Weights of a small model that answers yes/no questions on an image's attributes.
Training: soap at rate 0.003, 17800 steps, batches of 64.
Rows from block 5 of the image encoder, named by matrix and row number. Rows with one number belong to one attention dimension. Each number is 128 + 32 x the weight over its row's rms, rounded and kept within 0 to 255. All counts start at 0. Numbers have three digits each. After the name is the row's rms in percent of the matrix's.
# v: attention query, key and value (stacked) (encoder.blocks.5.attn.qkv.weight, 576x192, the v third), inputs 64-127
# proj: attention output (encoder.blocks.5.attn.proj.weight, 192x192, transposed), outputs 64-127
v.31 087:120127154142092131135133122112158103215091178118147139110077081100100071160061093113149118135135120134146136142126167134083118152065124108131115172123124117126071097101142156058140109131088081
proj.31 088:074186186102137136109181137139128142051106123148110172133131145122130129106159124131136142125193127105140100162115069119183108086119126111116146088130073142192144122140101099126195177134077085
v.32 090:125126147128117036152101097132133162138135175118084100103118134092140140229126171116133166131164153163099101078140107094173176130122085161134158194144039126144159150171109089143134120159165142
proj.32 084:135124106131140131099189059124067129104167202060135042101133124140118127119104121165096123120127109113099131156126113111061178214119211104170155138110132140098108132110170107120161102132088086
v.33 115:157123161119059121086121127154129163100130068112136161192161135125133191116070112082186135126124195156164173164130139172165037142144140035177164114136115147122123125143109119123078121172110056
proj.33 116:113126138118168139133170132158171083129095167148128137174131118167111083075116181126119175139125147035106127076154129149121131139099053179070080158129108126118140168081113100185114155092188139
v.34 098:163080111168078159146142060106170115127061102141128170151139140134095103084095136151117129074133158116225084171084131141125122086168122145098124120143141165129139106131085080126097108144092111
proj.34 095:142127143105130113157080215140161152166057110136130162040075115161110209095163201105140114121100127103061112090133116133113126167127129070129115108109089152123136137163110113140118139046135076
v.35 085:178163161179103124117157118167112136091164070097134110088087173156103169121129079151088136135100068070088184082097142109087120193154149130112085087162110161085134130115126127197129165182138160
proj.35 083:138090128183186065136097188057191114166152168110121101101121169159090114208161149109095035119157232163138145157119125144114143120202097079096091137124131114141123128154131156132140145126138136
v.36 109:101120192168139130140215136034142111175129125069173115088129133141136130147098082138103134152122151112086131175067156112091138133047132109137157137144123171087128140133155084080088152134088063
proj.36 117:120148126146103091135137154200119138104119132165112119163099138134137142121128126099142086082178197146136127186130136120137183144165244120123124097114158142174137088136116135181141132129124136
v.37 111:167135123120138140073174051182121139177108116103126148086151143115073093102116120088169158165116113154080113094132129135092128077166130080145117127144060149131120096101167058151118100122132040
proj.37 098:153142114104085109108094153130098132122145135124072073125128190096111070159129125185120127105159125173148101126196122151148124164087064101117128135114098122147114132105168127121170127141149165
v.38 095:226085131125109141130138123105163078100102078121136102108128144130161088094065095109135128101123124083171096118132142140150082101113096098088165125130095110170128122214125184127115091176032139
proj.38 098:136102148185143077093064103154129123083137136199133145125149186150103111105195153061101135141083074070082177126150117247212133205108119129106098150107039094112150107141140089079139106155159095
v.39 101:183128147103146060115112190113185127124136093170061164117127083099128149111086138088061119107112124130118132133178139138194152207111127159096127113067176123131165086117136237102125188182132182
proj.39 088:121109157240157138166140102104098117160142151152154151150092129095095084145132116126150160169151123103127129142052117121098124132154183197131112142139175148096170111117131113167150133136131107
v.40 069:178074147150174124134121062108125117163092173123141143097115115120115041153111110164107092087102092131138111132181114124094149184143124136130126178154113166112117120137103156168155109179178231
proj.40 076:116129139121121095125079177128063140144122119076127081166123122127153169132171136109127149099152119059114142143066132136119113148179099116188114049153036093170145101148163155127107163083105087
v.41 098:157113147187148146134230143072155067121133118156117132118111126123104142116111112070103146128141089103110143125140164181210069066045127104120169074088044154138078090150121172123125207137114117
proj.41 101:146134094173148097136074078151132151102126132191123123087150145123117097081119104149132110110167077084129165140120135102109195078160132135138113119156061095124157128137090034127126118137128165
v.42 085:134182125163140066125125120139128100133147126106130185109091129108132189100114117106155118134160081118188095144147151104137074245188125169163096161119094131144100181117111065090134093091136100
proj.42 078:108072104091121209141159178124133125140068164133177125198139117164108150120089132182146136117126130116136146159164173152106157145117121136140129099123172167122201112167112144146170114089167138
v.43 108:092091125178143185152174100167126116113107106130132096132126133186158125115158089156114155156086132139158129086165102136138151123171107114173098137129119178120118038142160165101083080123109088
proj.43 115:193125155109100134100091147136184156151125125172144140113190089095126111172117132072142161174160158126101134130111154211163055118091132159121140135144089102116073173155175126086127154095122137
v.44 112:109107114178114207154168113143134125181095105129151040098121156130141133091076128114133117181130058073158152145118135157140144138069159033138119138161067136134099167167129174116136146131111192
proj.44 103:090161144117126089131117115168137157123139036135108124174146157140140216081149078118052114100115113096133125194064075119144157127201087086164096100151124083188140089133154112140171078096115192
v.45 114:092164111094133121144158098127097191146184160166132068111153133178144144157083140150111114118129151171155120129146093091150134108120087125129196154156077173158077127180103143213134106131165117
proj.45 108:214119101147110091130057184124102139134146147139145112118105123115161145118128120130128134091130057144109141137076121129134140113183152084113043169126129137123126162095161097084060119184048121
v.46 095:145118140135110093123134232089127115163122095088143195127096096059091185163117084139108125132125167113150142112116158063161105178134134174057117129115125115052160144107101117106078152129080109
proj.46 090:132137194132125148180198077129139040107152227129156148145159150139120127077156168071112077081157123122157146131126127138097074107159128180137167141133137148127116085118074088139151126164172142
v.47 116:126085221158167092158154137099141154136120068061136043124129137148107166220133144156127150163132134176103187116137077142124077106104101151139130170151094155107152155153048109162113114123142150
proj.47 117:142124083139130124121159196140130128139086157107159124100107187127112089121108133128156077098137151067097115129177135130111162139131204094124107134158189120098095105067123172133101095155141109
v.48 104:126097138098141141145091120111136163081151099174147112143112164099123128082098186099112083146139158119122100108152144123115096022141111114175137160036132108164120138157115117112123131133152111
proj.48 098:107182108169097095070165114139153151098133113160098143097132128124125123148125088111146214099128161100097125147166110145129130153153101114114096057134095148101149201134098141118132135187145137
v.49 097:131178161148168150129126134122124131119117108129099192106128138097094163124098117126110153135121228094099137149150094097202175141151134166097136073095138119099125125083118140113115130156079080
proj.49 102:194125035135109085193171083115122099125136139142105118132127067114138090152124132108157130151165098169141111110131171115152109137112123148173205139113158158089123131086128102163152054156114157
v.50 098:128100160118159092151189117082140136071120079149159073127148113162140132139125092153060146134160164124168113133128138141129005116114141107105114141118137102158124105137091147102090136126165060
proj.50 103:225097149104117139139082202095119119109110163170140137079148112126123132113171118129134136123090110134111169097152148152163146121139152100060072161089130190121131114183139101132069182101094093
v.51 098:110078177169195111169177146147111119114099173091135106090131108100112117147088127138122109115129119211158148127084131140118104181090073164136107166144135130084135129169097105184167107129146171
proj.51 095:089161098113098121089126157114113133133121061129153094157099129132113140085143076126164081114134149083108133139135130126135167163113118131184141072132088078111105090146080104095124116095130125
v.52 100:127123114137156110138124146162143148093211172131128144105085093153141110120140080133114166159146097156065117084117086096093194201120096160113149058126119103117185138162082119214149128124109115
proj.52 096:170137108172097122123085096098135130162127093126139069122168109092134151180125135112165070091141165075112117192135183159115106092136164168130173125114151136100104113158148140026088152109117151
v.53 088:090129120141140095143099154111065133117112126161176114062138139066122178133096162072141136173104095138079101141123234152074175131091197134135145134176152065117095124113098135097138157119137110
proj.53 086:089194152114118188166197098165124138048102122124056073101140148112125154119147032138099110125162109105131109094084104066111147117168122085109181093123140123169092103160132123133138070181160116
v.54 099:156091127135115153102139132109120080125074101110169107160138145095104148128125100155134176122107139134175175163061121163208129159179115117111133107070155117098145149146120073088127103110140128
proj.54 108:146129109132172148140158129115073147138123143127133144099144061135142086145171172075084105150181136137118134000135134131125128180168178068138123126159127159096102071114050194168121122089138144
v.55 091:139144094114114101176106042105125123107146146127150130109129133143212168153118190109123133105118120151117151135173121124153137146085116121149082078100109113170114107148142126087130173096151129
proj.55 089:094099113121091161038125142151133113137106130154132071026106124144111119210107118143126133094128136121122139125147099155089118092140130136108192111150101144107147076127137096201131160178173160
v.56 101:127108145206108095191173157114118151108143121117118086157143228128078162135077129134128138134125146188156159120074123124203130114137138114137178148126104087124148130124106165121105152148161090
proj.56 103:229114124137134092137128122139163085117151170093112122046151157161169150158111083097089098128149163073152151116180107034115139177141205070142072136130147123103065207124112125169161157124108170
v.57 090:075128125110131111159122182128104164063166132148050124091151116073115149141085207153102117112160180128134122186111113118182111187195112135124180099036092153106100141127098178099091091086104121
proj.57 083:060062113184155165137179082131170045146053111095175109162140065181142160177111079178164132188130190121091140075125109100127113133099103131133107150140187117108128151112138125135150127137134073
v.58 093:093118094127105143147162084095132152106128118172152150146134111073091103130147186130110161091110160122131073083123051139132093080066206145152197142201102073181155112165169131164161139133150177
proj.58 082:109138160132102068196139151133110168110137135124144098086086072137158094078159140106163114126081067149133131142137188108123160146167138129129124106120108111131106122134132167083095083126130119
v.59 108:135133107134110089132102182105106026058145142142124131161096066088163133148148139102121129108134089207117125119183150129152113173073090101096122057140142118132148156184113122170171132117128156
proj.59 102:131110160148137175151131110121085122144134089133147134138114178083153133075089125128117104147129142105168131135128063134129121092163105134164197167134150138121142124116143114102128050173178130
v.60 100:158099149128160124165115150085098058151108122073124178124115126052091106129054104190142115182118145151157119141142157106128166197117214112124126119141099063136135109048208140090107127147162115
proj.60 101:160133173103215131172152176124146127111130136133092125158146154135207181074206141134076156087165084149129098100114107127195083131165101118174210101193094155194137149165109130123090193199113145
v.61 100:121149152170114121131133157136106100115181137106091092101114104130130196111124104137161108129149123117183094110133113173050139128126106133108114105130152175120037114142125136133109081134146148
proj.61 103:141129128158103105153142139119145122177132070130131134127187198127127135116147084106015112091141144143068140180129133127124128088127178118116108102090135113106131117106120099111132164161118086
v.62 102:173138107119213075163167129170103142115137078113171083154153178134111189113132128097140069167100122119110104093136099107152109070123110124122166130156157138156153133097080158115144185201165123
proj.62 103:188161129142133123138115111114160134146129180130116154127165132111115131176125126126143125095116075132123179112116176125160155140129019140102067120131157112077123173128084137150138133152129195
v.63 084:125106126187147118125154125162136115207147125134112116100118026113093138130155132134151179170156129174154057101178168138156086133078152142112124115150067115168113161070104099106140109053178085
proj.63 085:127136126096146160162142145141072123105082129129191114116166120135169140165111091200105119108102140125150132122162142091112162124136148112135109092146164151129126159165120146181128189146120120
v.64 087:127127199125062118099111134053129121082174126156141124086118126118151097103091099123057128137124149188084160109109107100121156105110080147144141107232115105178052167190193109134170107136135101
proj.64 088:134151088099082135092113127144143173187087075080132125130160131153218114118141128102157138144127196134141106122188188148125099096081130061125123113117188090154119091062094129143127140159133134
v.65 105:181192153155155150099103107142115114158128109106168168098125147123134133104114117113090164101127138178128199112118136148150136142149121115118087112157132118106121137127127099118173137043174164
proj.65 106:160122104089065107150126149062145159150130110126046134188141090195150129124154120145148062143119132098132149124148109115114137053083119115148177111141167188132169129071107134152116152168127124
v.66 093:119123099153095140144184088159158168145155160114070124136084126145103166146072185123073144132145131125122132117129167129077071091173152192121151162138140062125147134124129141095179136178111196
proj.66 093:142131145111167152131126158125112101133133167156142120152153120135120140108136119154068088133098116154153109136136159130166216179129131139143090111174140182132127148108185075124146136155133122
v.67 097:127151156042090157113066120133181139095079135131127145072115138117175135107092140127142084111181139114124182125133128039116137182080106082043114144135129058149176051090159105148170122106075118
proj.67 101:093062152113157138129137110157091092154190114110181148141136162097115090126116110078044108160115125123134118120152165094092150083147134156122130164169144167158106147100108072108139132161151154
v.68 111:175104105168152112077133190129144101075102162095113128153242117177126143100136124144144114151142159103122135135133135063052124135111169182149133130139203137062117181129165142090074181183091159
proj.68 113:105129135092123134160102138145102134149142131108118156084078110106139099165139171155130137069108120150132111095112128172207139152119153144163094074154065149142129119148113143169108124126150128
v.69 104:133113147162136148137131193079129154081186141154136111080120103169109128065123114137056074100090144140076124129186153120160171123135124157141134169103131163130113115086128097090135130143146068
proj.69 098:133148114161105128143153054175167095149105094119098033136098143113079103127138172150143164127129098095125078131114070135083076117110156106138060110197103051126151130159110138119160156118137148
v.70 103:134130148113130061132090055170136142126169060131175100162099114124090154132138119081162134128171136129099094172126081077072079188102138126123110092147117128134194112152122184118062097160109087
proj.70 101:150108118141085135170111154127070100126087137088190142087135162100150097108105168109062139164191126123130137095137128107162137078144130083147127154133174137128091118101148084118142090183137057
v.71 091:143121217114136141129096147127108141141147143134165164118078091149138077100142124148084186145108106154171110140116108147129129113181062132179129147179143121124159131148116114151128158070151114
proj.71 095:137122079151041105102159138139153133141075113144105119108160175090068194127170199127077143163151160116114125104135144116075108064083120101103125113082188145184103106167142100148171136153156136
v.72 103:094124118094121133178170117102146091119136142090136098150094122137114086187181147117117140137167087137136096071080111166148088120150129121128131110120136153178091113110129175117149102171146176
proj.72 106:173120107167147136103084166161151157116139198132093128163167147131150097107066146129136110150137114129131124166148109133138090133106109156097139083157102180075134102120112094172132178098094124
v.73 094:066110162104136090127196113154156088174159153202120146119129130141143077101144158134077191145101127137139138173130148141178137150144069128126141119138172063115116098148101058134121122148168154
proj.73 100:166098162143072101107132132125150126110115096130107117192163156149143125136123135137162123116162168093137105136119162112174192111087141131110128129171080091126061153099148138127161131115133133
v.74 098:113156161088030117109143149166128074148134152117081135159053078138133128151096155114175158113128128119111106115093088115100075123154088073188129123168148086110110127145152149132080189164068170
proj.74 097:138124133171185091158111159178182132119120114152174111158164149081176143109082074093064104218167076118101155128171212115149142082151145160065163134142107145117108143172087121091136104077143103
v.75 118:157145104034128129126123098163129119137087140121128106143138099122124173130182173161174082128136110125130084127067122167102120144163126111104109206114168163162126209100141152109211143080133101
proj.75 114:089153104141122111180173083135095117127136164184154145100166146058114130078136111099131134168131140155112136130162071199125122130106118199148117132122095128078146105186174097191109130130123171
v.76 102:158104145119125119139104098078082114180118178144120139163167149129160159196139081076117109096148124196098145151058140067170111152155135145140101173140125130125108155163123115140142127083150154
proj.76 106:143151083102112113118152053182126124115181106134145127142055129112072101094139091161124140169164150128162084112139147153128156128048125172116179133137120092040108057081102125143104148138167146
v.77 086:156136145126092093134135123135183156137157111118200093061127160152172118112128033119171140113057153164119134132111089110108119094109155122163131153126155142127060148112119136089120140153081091
proj.77 084:120129127149103136140108123157117096105120123157124083206142137117112126122089175089147104177077115117128127084117115137127170171176128158137098130136123117173160131110117185127193145143211155
v.78 092:123201123142091161100090112158154174167083172120058120128133137155156138109083123117097161131215140121108134194104148128119123145106140079095095148135092147139158103097164215153145108130120135
proj.78 099:167063144123130133143160133125102141085171106164158114116137129151129093055133061146146084177101084131173168117099121125114153088131094148151120160146147139079084167092113127128143105162108085
v.79 098:177128112188155140104153132177093162166147098140173157141156166124098091127073156124116175127032128129168163196149056127143106114164077171186121134122133127092168114151121105159130080131181146
proj.79 102:149127149115139121133137158047140125127072093147087129134128120148166172163145154141238088150157234116129162120069115138126133126148145081087147108107162146207110180186190150094152129108147161
v.80 098:124131121121172165105091145097118150150102099093128128144186107126130156077097114140161111122170115132125121113130078145075158118088166155103218155103188154145156137135151130129145142111097129
proj.80 098:086070160108148099128119124113052060116144151118109113100055166129136090171184141132169111112103165153146130122119143131142110165166099118192075119160127156151134085162127129093116147177135167
v.81 096:136161139113145119123089094170083075157109167167134110175119146086132070150102132092161182140130074125129162162141121154157041135124080096102055116131087144105096070133109132099085071103108118
proj.81 108:158172156161176111113109135108132090121136164131149180122119094178170138113119102138161117075144150085164129133136104131150183093150118140030224150127170154066151190078121131108130133111151094
v.82 089:141134135141156115136095138124100136203114112153054085117252125175149134096129144146125129130138124160162143182097076138116128115074120093097153149178109140120168087143158097104146128141179074
proj.82 093:100164091145089106130083115083104122192134120118165191095066140147136094082147087125179113111116134124122134146137093114180116137123075101163163131124136108123121131120119163130117135104125150
v.83 082:110152153148134188109144121114107188135153103146129136153142157138122145129094079164137126134161104143145121084135117133115203120142135124125111113093129100142131136085182054144065126119124143
proj.83 086:128092152077138145088138165150127137153135139073123117100119061128128105148128122124127152109073127155149143123085128093129111139059097163178157112113145162137045132174115101102140180138118091
v.84 087:117125126074084132183160183099075131141158128136124094062091109126107111100135129153126101109085144135097102116101163123158163128050125124163132106144141120143144139102081197142136097126141100
proj.84 087:144079125091131131107105110179189127117173110136125126157159140138155146190099101156124143140124174185157131140105136138119086236181150114045100161155157168087121149127079119106126130107131188
v.85 082:129171130151160116144159131164164096127064170135077120181108167153143090114108182131127131130119104086140108115133131204158075097082139112127111139113156188152113163144071137179107135126142184
proj.85 083:132121131146212116122080124147140111091159150137144151124209102185113169127126143112140105090144083096085139153109077089107122129197123119090154128142136145104158142114117151085255098117109130
v.86 109:137124198147129093173155111161207126119150108161145133085139112131113177107139135142141175116056166117118117153147172142127154106100061144161149116128139129142060105102127137165087179119108128
proj.86 104:167127115112126150138162139071064152120107062115063129149142114201111142149132177136131108144118116140127124123106184125135207145177129103112075186129141116201114113231138141108150125159131153
v.87 085:126130119127167087081099111079176124118122081144109170151143084100183101175104104177153168110086132096135118089113137099121097163077111123176174122118116190156117135194109126102057189130062119
proj.87 093:119140176136122151131136116150111103102121098185110124044119151113098190114192161098175092110137136109129087142100147174145169129136120120087123141050120160157157133142105099117204133116130168
v.88 086:100142158170130105106149140155124143153129091126138152165132108088109084244086137173116231151116124128128146139132111155151070149160102131157113111083128053165097137198045130107162139116134102
proj.88 096:154103118137122143076196086166127145115074182129119132135060091088123158106132111147115132111124068140144092090086155121055238161071091113094146124115116149088150147106192077131148137165152138
v.89 088:143029120126150217092068154162087177130166119082133118095167092084152138107154116074113131092216089090096130120175081101098135130096128113103143139132162151119184123139052068129122144106082071
proj.89 091:106113107168128090173182143135195097115126167134108083124111129205117111177079126125135130130105128150165110133128159093105087077129157132221115088172100153188091142115137132130115128118112127
v.90 107:107099124217147131092129104170133163097186073086121197140094167137102105084036130128128124100141185164142122158186146117104123108180202153163172086108176142120143116147119140130059096153111170
proj.90 114:156109171124094131138189159126148149146102125098164019091120078080147184116144174092161150188139132100127149116092164147129147159138145158151122147091123123127130136098191081135138124116133066
v.91 083:093045069130138160194128113077083121121117192151133088144109088174167150156157188115125129103124103123073116136153170135147131120053115144128114114154097130129119160107147043123116157115137088
proj.91 091:153129133138148141107123132118187135127131093132120184108177186102124126115116104099126126185134133142064144103146076127161118169123147067156138103126172113173110096191126189101069156099102156
v.92 083:175122127164129144108056208166121125111149115047160125127105119102120149137067091148111131123154180157147175063138116142133123157129139132083112150066126150105129123127110046127091147177141056
proj.92 087:041089086128158119141175097172126118117090140146167098107133082145131120153183137115109108124113078079138075104146114102124153102178124068175150133151107151151145103106146173110116114158139125
v.93 101:176074128160177107157069099140118103098121114123114101163161116087113140142114177105129136109102121143144135124114185152179104183094096128163040115104149128023133160156121094066120124119144170
proj.93 103:090116115107084169157181111080086136163053177136137135157117121141142180081150114125134189098135154064104069148127110104123125151072103139091199157077080101133122115126193110136101094083126096
v.94 104:199098129145122127098082124113164106153049131149080105105130152128135115132126101152183128096179130103119161185147135136122127151137172063095143130118069166041136138175161143116116156128096103
proj.94 099:056128166156197177184140146171141134088159129095181184126148077097151144099187138089106069102103114109143100052121101105139067083128137206175132143127163174181124135140137165120116088153138141
v.95 091:108115089125096136147118117138111198210123159068084106149146153129178098190072098115181160118107128145114106113107152088157109121096105101133156126128122137124153149116108200104103091139093164
proj.95 096:113143173195161134085134162122123094028131133159160143084049097099153107123116149071125138143141113149140160130117179110139214165146133144097138156117109186113123069117118127101146140096126105
v.96 099:114083146199187149118093127108133209113159070137143116180131195176139099183133089170095155146079109130187148089083125121152158104150113149244144126124116127128141055104124145137131152154138130
proj.96 107:117147110110074153119117125141136163174154127084083107086113141106112121130094220157112163108119138127138198099094105134072133101127147143141128158143098145140122215170140146082154129106153140
v.97 093:126109106124088156122085107166104124131132097120068143151119127122049152107102145125107085099116213109115119166167107125076106109093132099121149112097120203105180123134138197082140123149144067
proj.97 104:162202120109115102123128118092072110104141112128169156050096157130118079132126090144162112127148108128175122105132146104161168163133125096073128145148094163116108092127157131124106119122098128
v.98 093:113188131044149083122147185127153155153130116131105103093145109091124137173172124107163113133105130095137151061077116179133138105079116142144154114168036139162083133103155080142100173115068147
proj.98 097:100082110134101160104113110121157094130134178132070152129167107151128157070094070126157160112091102166066111129172127126155136141159083139132097128059152112128171119099070149145137144132125142
v.99 103:134164136081146080148089094138166072162132107122124137194075118170170109155120124150170142162105107143157090169115102167114101189164154109133137156172111161099125159127130137142133130084140134
proj.99 100:134159139159094142102112159141072106087115171141195139078185148080133112102127134096159125111143164084127180119154127132139095072082106151118163119077146158124145156131112145159095151143178152
v.100 112:083045116131183138137172087189119135087113159091128087123115103132080091145140128137133072134086068105182068145176071135181110101100118118169100140183125121149114141126115211120146151166168116
proj.100 111:126134151131124161137128156066063163173154147153107117203105168089155122116112141134165147151117130121137211133037103125110097165114137104037142128139079111104100159158072061131075131079111107
v.101 104:127099067113133120131160141130119143162148130168105191174167135134100137089125133117119149103137104145121186134120121094196172189168208181193121081169149048092140126126109076094129124105137191
proj.101 107:123118102125061110094119103097129127103097081066122099083120103125108170111058110137153128069124129124126112050150176111121085087105106168125139128111122187104075154110144123084136170072139119
v.102 119:138120140065115164004131108107113151140049095147111152083129147098182130130172116123105144083146149152085093120121198053118176130126189150128147138118149114118154098072123123125120152118088143
proj.102 117:094144177083125098140101158110185116124215064134133132106122120177088143115089119172107110103129098117190118147072133114182083093119105157201120090078131195127129106089137132177138106166073110
v.103 093:128100151174162152132159131160113076107149121157165186087211092157118178120114060141145096090084162088178116166223118130098147071073164147177125109211140151122114098143154127112113148131161129
proj.103 108:189126160119077118135184137100137154174140083104041168147126106119110099159116199145168088138138112162120116074064149118135134153145078106114098135099162107200082175115124145148142131140175155
v.104 096:190174141064111140152133084143037105118130207119094100074152103145078169075094141138171139123145116111131118204124167156128106134113127118093133146158204114135150140149168194139172181137110072
proj.104 100:044095117177136131112086121124162086104171066110146158172130095092112126133146074120114091163151134151125128124145113129129123130136153111072123134119147110102114124140072123177089085108143166
v.105 083:110145125195070075121098134128212146135186117213180169134103137131136114073138126119131130075110129152138136065140144042156083110124124153096142111075146097108114158156161117128095168070187161
proj.105 094:119079135117143147134150088176122066105127157127127106155118136165117156120088138117118145168124103036135079205110162168115135126114148044111140174175144144177135096116104058157203149103132092
v.106 088:139117097103079161093112114108150170091096105066123137112122113098097216168111121093157158130192178146155105190146154145126121108138119127118152134079133178109096118112123150133156110167136105
proj.106 092:115149130208187118128143150142108138131173178110129089160150099109104084162173137095110141097119109144157126034138087095155174128153142182147146129153166103094173143120132128144137117125115161
v.107 103:126117185099145142083129181172128119064103058109081108092187171116175134174186155112117037158159150109035087112137069148045082120073115155074127167149147100142147176098143043127167114125144106
proj.107 099:196177071065178126173136127087129160170155140125171127148098108146128122152103059134162142129052122096159143135122131137180127156084109121148171104105115133160045129113070148123072151155121155
v.108 091:192103089123183110120130099122131138116155157214117093140135130148096188142113116163104133087136148132193049190123190078145163130076128149165172125176169157139172126083109152136088147146113163
proj.108 093:106122171155106144163169128105079133177212083125109186128084155119101141122135193131108164189150149104142152124120157122139106139177110147111080133184113125087145126189124109152194125118138141
v.109 105:120124118106117223147118129145135140113104112109177069121165135107102158047166015092121133097132131157087131132117134110117167117112119091079157156159151197126136166109146092115153126046133092
proj.109 105:067150157161104123110111145064112114093120146118131162111173135123109101221075196122167129160126177122101146144158078146126084102163101150153124095134113063146104084145084147143157173105119157
v.110 097:132141130152136101140126156094135138133150125132148138120096195149156119173129120160079135152076139126143155109113077157128194145135124144146114129119105128096072154133170158126110153187133195
proj.110 098:094090133128155152126090147166195167172077105136055117179205094169140135168145171137113144077132125141161120118098128106133118124183131135060142144158112183140112150120069126103093144129163111
v.111 109:140164165116075098153135144123134111087140070081099129108072112134149100125095184116134117154118127127107164100193141108105111125058132132106108113107097172145109079144116066160087084130086091
proj.111 103:148145130073151166180118125142099118138098169141206141104189134145159167107138078090110099076126112099150101193116099133157131117165147138139168184125162018164129111096141185110162113160159120
v.112 095:104180136031115118138145130133148119137161118121128090047196152144137138128183094129142118148109160086147130132068121117125145156127140083121138193127156142102093083114121125109132122110132108
proj.112 112:116188119115135109135057097154155136082151112155143149170031144150054087112095129135142154102122117158148110125171132098159084172134126179149121193106128051113166168106095161124144118151126116
v.113 100:142120095090155134130128093180122141156082122162154047144130164128126183058163109130109102066125139124104087198122121122198124138149134138211135127157134095174163133116123145153169093126131141
proj.113 101:111132114117124115101130112039121067140108021172108095113157144098079130109044200123135097162099165126153129122169118116152148128165119111103143082157146167093171125174140089098141130085081139
v.114 106:152057144216138132111122132121154120084106095160120130126122086089118183134128159182154153146114138136137095116202170163122121194082163159146216124084147185148137165111127114151139100080154100
proj.114 098:083129112086178163142139115115086182128133167137104172075147082197105153131160165103111161106174114107126090130132104166133106124144138036118069138129153120170150093134140133133124151110064139
v.115 088:107109045124153091149178131181154105163134138159124136079142092117051097161099139120140095176136043150129124122155125118177083121199163141183087158161135105167127124121137129147072153189136143
proj.115 090:151113189119114121179155114167108146116147116086122094135110173094114161133136095165123148129152073126139131072153151142102100126104150100119103079140121094073076095134108132115208117086108113
v.116 091:105177082114146075128105144075159145148120059119157127135090110137133123143131087106126144154128147194164197104126091114129148093029133152102151115105126161182082099158110092092074168146055192
proj.116 096:095072153174118159124162126137154081194157178126133151127144122132126182108160142130122110130127125101121081155135105194126117122124116120162094122095141106130146095103130119110177165087180080
v.117 107:128084130188151125117060086135139204162122058183166066136136118098115149120162124155152144122141161209180144167108101115137089157069143123146102094107084148124120104114088112141090148127131071
proj.117 099:129121119066100123132124092130076152158153134126071201103093129137116128088064116129124105141102112117140104139092183107232141131164103133120136128103098093108153129091190141069142102116088114
v.118 127:151113167224102144100128168139094147086136091147089117097160108170099116165093152198097144186146152132149158104108125116043137095077112120177153113126120125115155101112194106118142138171140147
proj.118 127:132120143110125108130125181130198138146082131109130161133123124111186142148099076119075093116132066161087130084110119102158087107210110046124116061150156111162118144146150150097107152139148090
v.119 079:066169087218155119119054092141160105145136054152076161178210112117125160082073162150107122133140173161179136123135125154141116126143110105134138084097135126147122167164135088111142137163151112
proj.119 085:142094138106053116134150098083000147184123131041100112124079132168142094144107100142134139069094124071114092157128140085096125151133117125135120123141073128088158126106154118094122101135134116
v.120 092:165149144148116130151114080120105131146170093106142162103111118143127136119043117175142178131149197192184162145147149119063179131136139168142126112103105167114102155150166166122089083148135130
proj.120 092:083129184127044125109105159123158101200099130102109112193109100106144149131207156143108134116165109157169097109123151105125110145179108135102108168109149102118169129064151134115152105138185075
v.121 106:145163160161155121149130135132136145040142165129156118081151112132141155074108094161119162110108207151151194126137205137146132126144154157150128148128177085122160091080152149136140162158126162
proj.121 102:114165157124091159105083121128134106182118114107041158134134108155087139166131142166094075168133056116109016142093096104120120084125098136136123101146092119142119131119164120157164067129165112
v.122 115:038150141186121111148168216160122088088153124126160122125144140143105123202150141124143081131021142124092159041116142107081089051181081140150148091118087109176137125107157103125122082122140176
proj.122 107:160044177130132122122147106131207155136099170150154122182127121137142130153095151124085141137152103111057134125107067181096108124115107106138149138159143079131120141145128109142152134143136074
v.123 101:109107161120216113133196119176134106108106132108129128131147128127179074120151128111147086144097086160123153138111128104121137139136119175076107108148101126157087147084138080130123133151102158
proj.123 110:167118099111053139119112148087112110163169107146102147106120149172068186130133135109143178111122107098075130117135132154138148097061141056173165041080113114161144065155107119198130128121119132
v.124 079:154157129168101059066082132045103069126106233228081146181133147160135110127111113151135106124111116105159100153124113127139129122080091166130114151089177113136115166179109115151112158156118129
proj.124 078:164115114120175145143169097203126110149252062086153143107167105135145103106141120140079134122195130123133124125110126146116154137129159055114121116214104148060130122102105151126149147118153122
v.125 094:120097149186121115117170117162145157123125128138130139207142144192114143219131148143123177126084118106161136079137138149137096114138114149153126051139087082122119124163097125181069149119157102
proj.125 090:144182077158191113170165129139114159104131064131063175113123086089146137086085194193129147125172134137073103130117116103209161132067136123138138167157179078130079183122167146097166135102161129
v.126 102:164132133115133105200108097085127045165143140193163106130132088147153127124166137186113121088111178176150128147127160149160151185107118151115090115161057143100112127137129094080155129126170138
proj.126 098:159143115128047153126134119121121152171098071168104175120152134126110109077144158108135116181120120104105124129099125114091107096115141126114162127074140061121155172143178089182136120085166136
v.127 112:142067129115142096096166121130114132160156144109130135084084155159086138066134109117082178119128121103128141114111184096198162147171122148162173151134177100132115087136109176113129066105084167
proj.127 116:146187110125178102176106131081145098069108083140121064150091119105081141103105114151151131127136185155167124143133083123161051046184133167125075124141135099112139149085113066070150171068135121
v.128 110:169070072085081148081127083211076150171135191218129066155091104138121145131080188151128112162031103113105107107100138101126127157109094128141147128130155145164100141056080130105119111153099190
proj.128 102:140157143146131107146102119133133091064108096078099072127123125124126124089149115143177140110122135124151115133106114176111081119172154158158094151135160097109149094180146165158038200141141109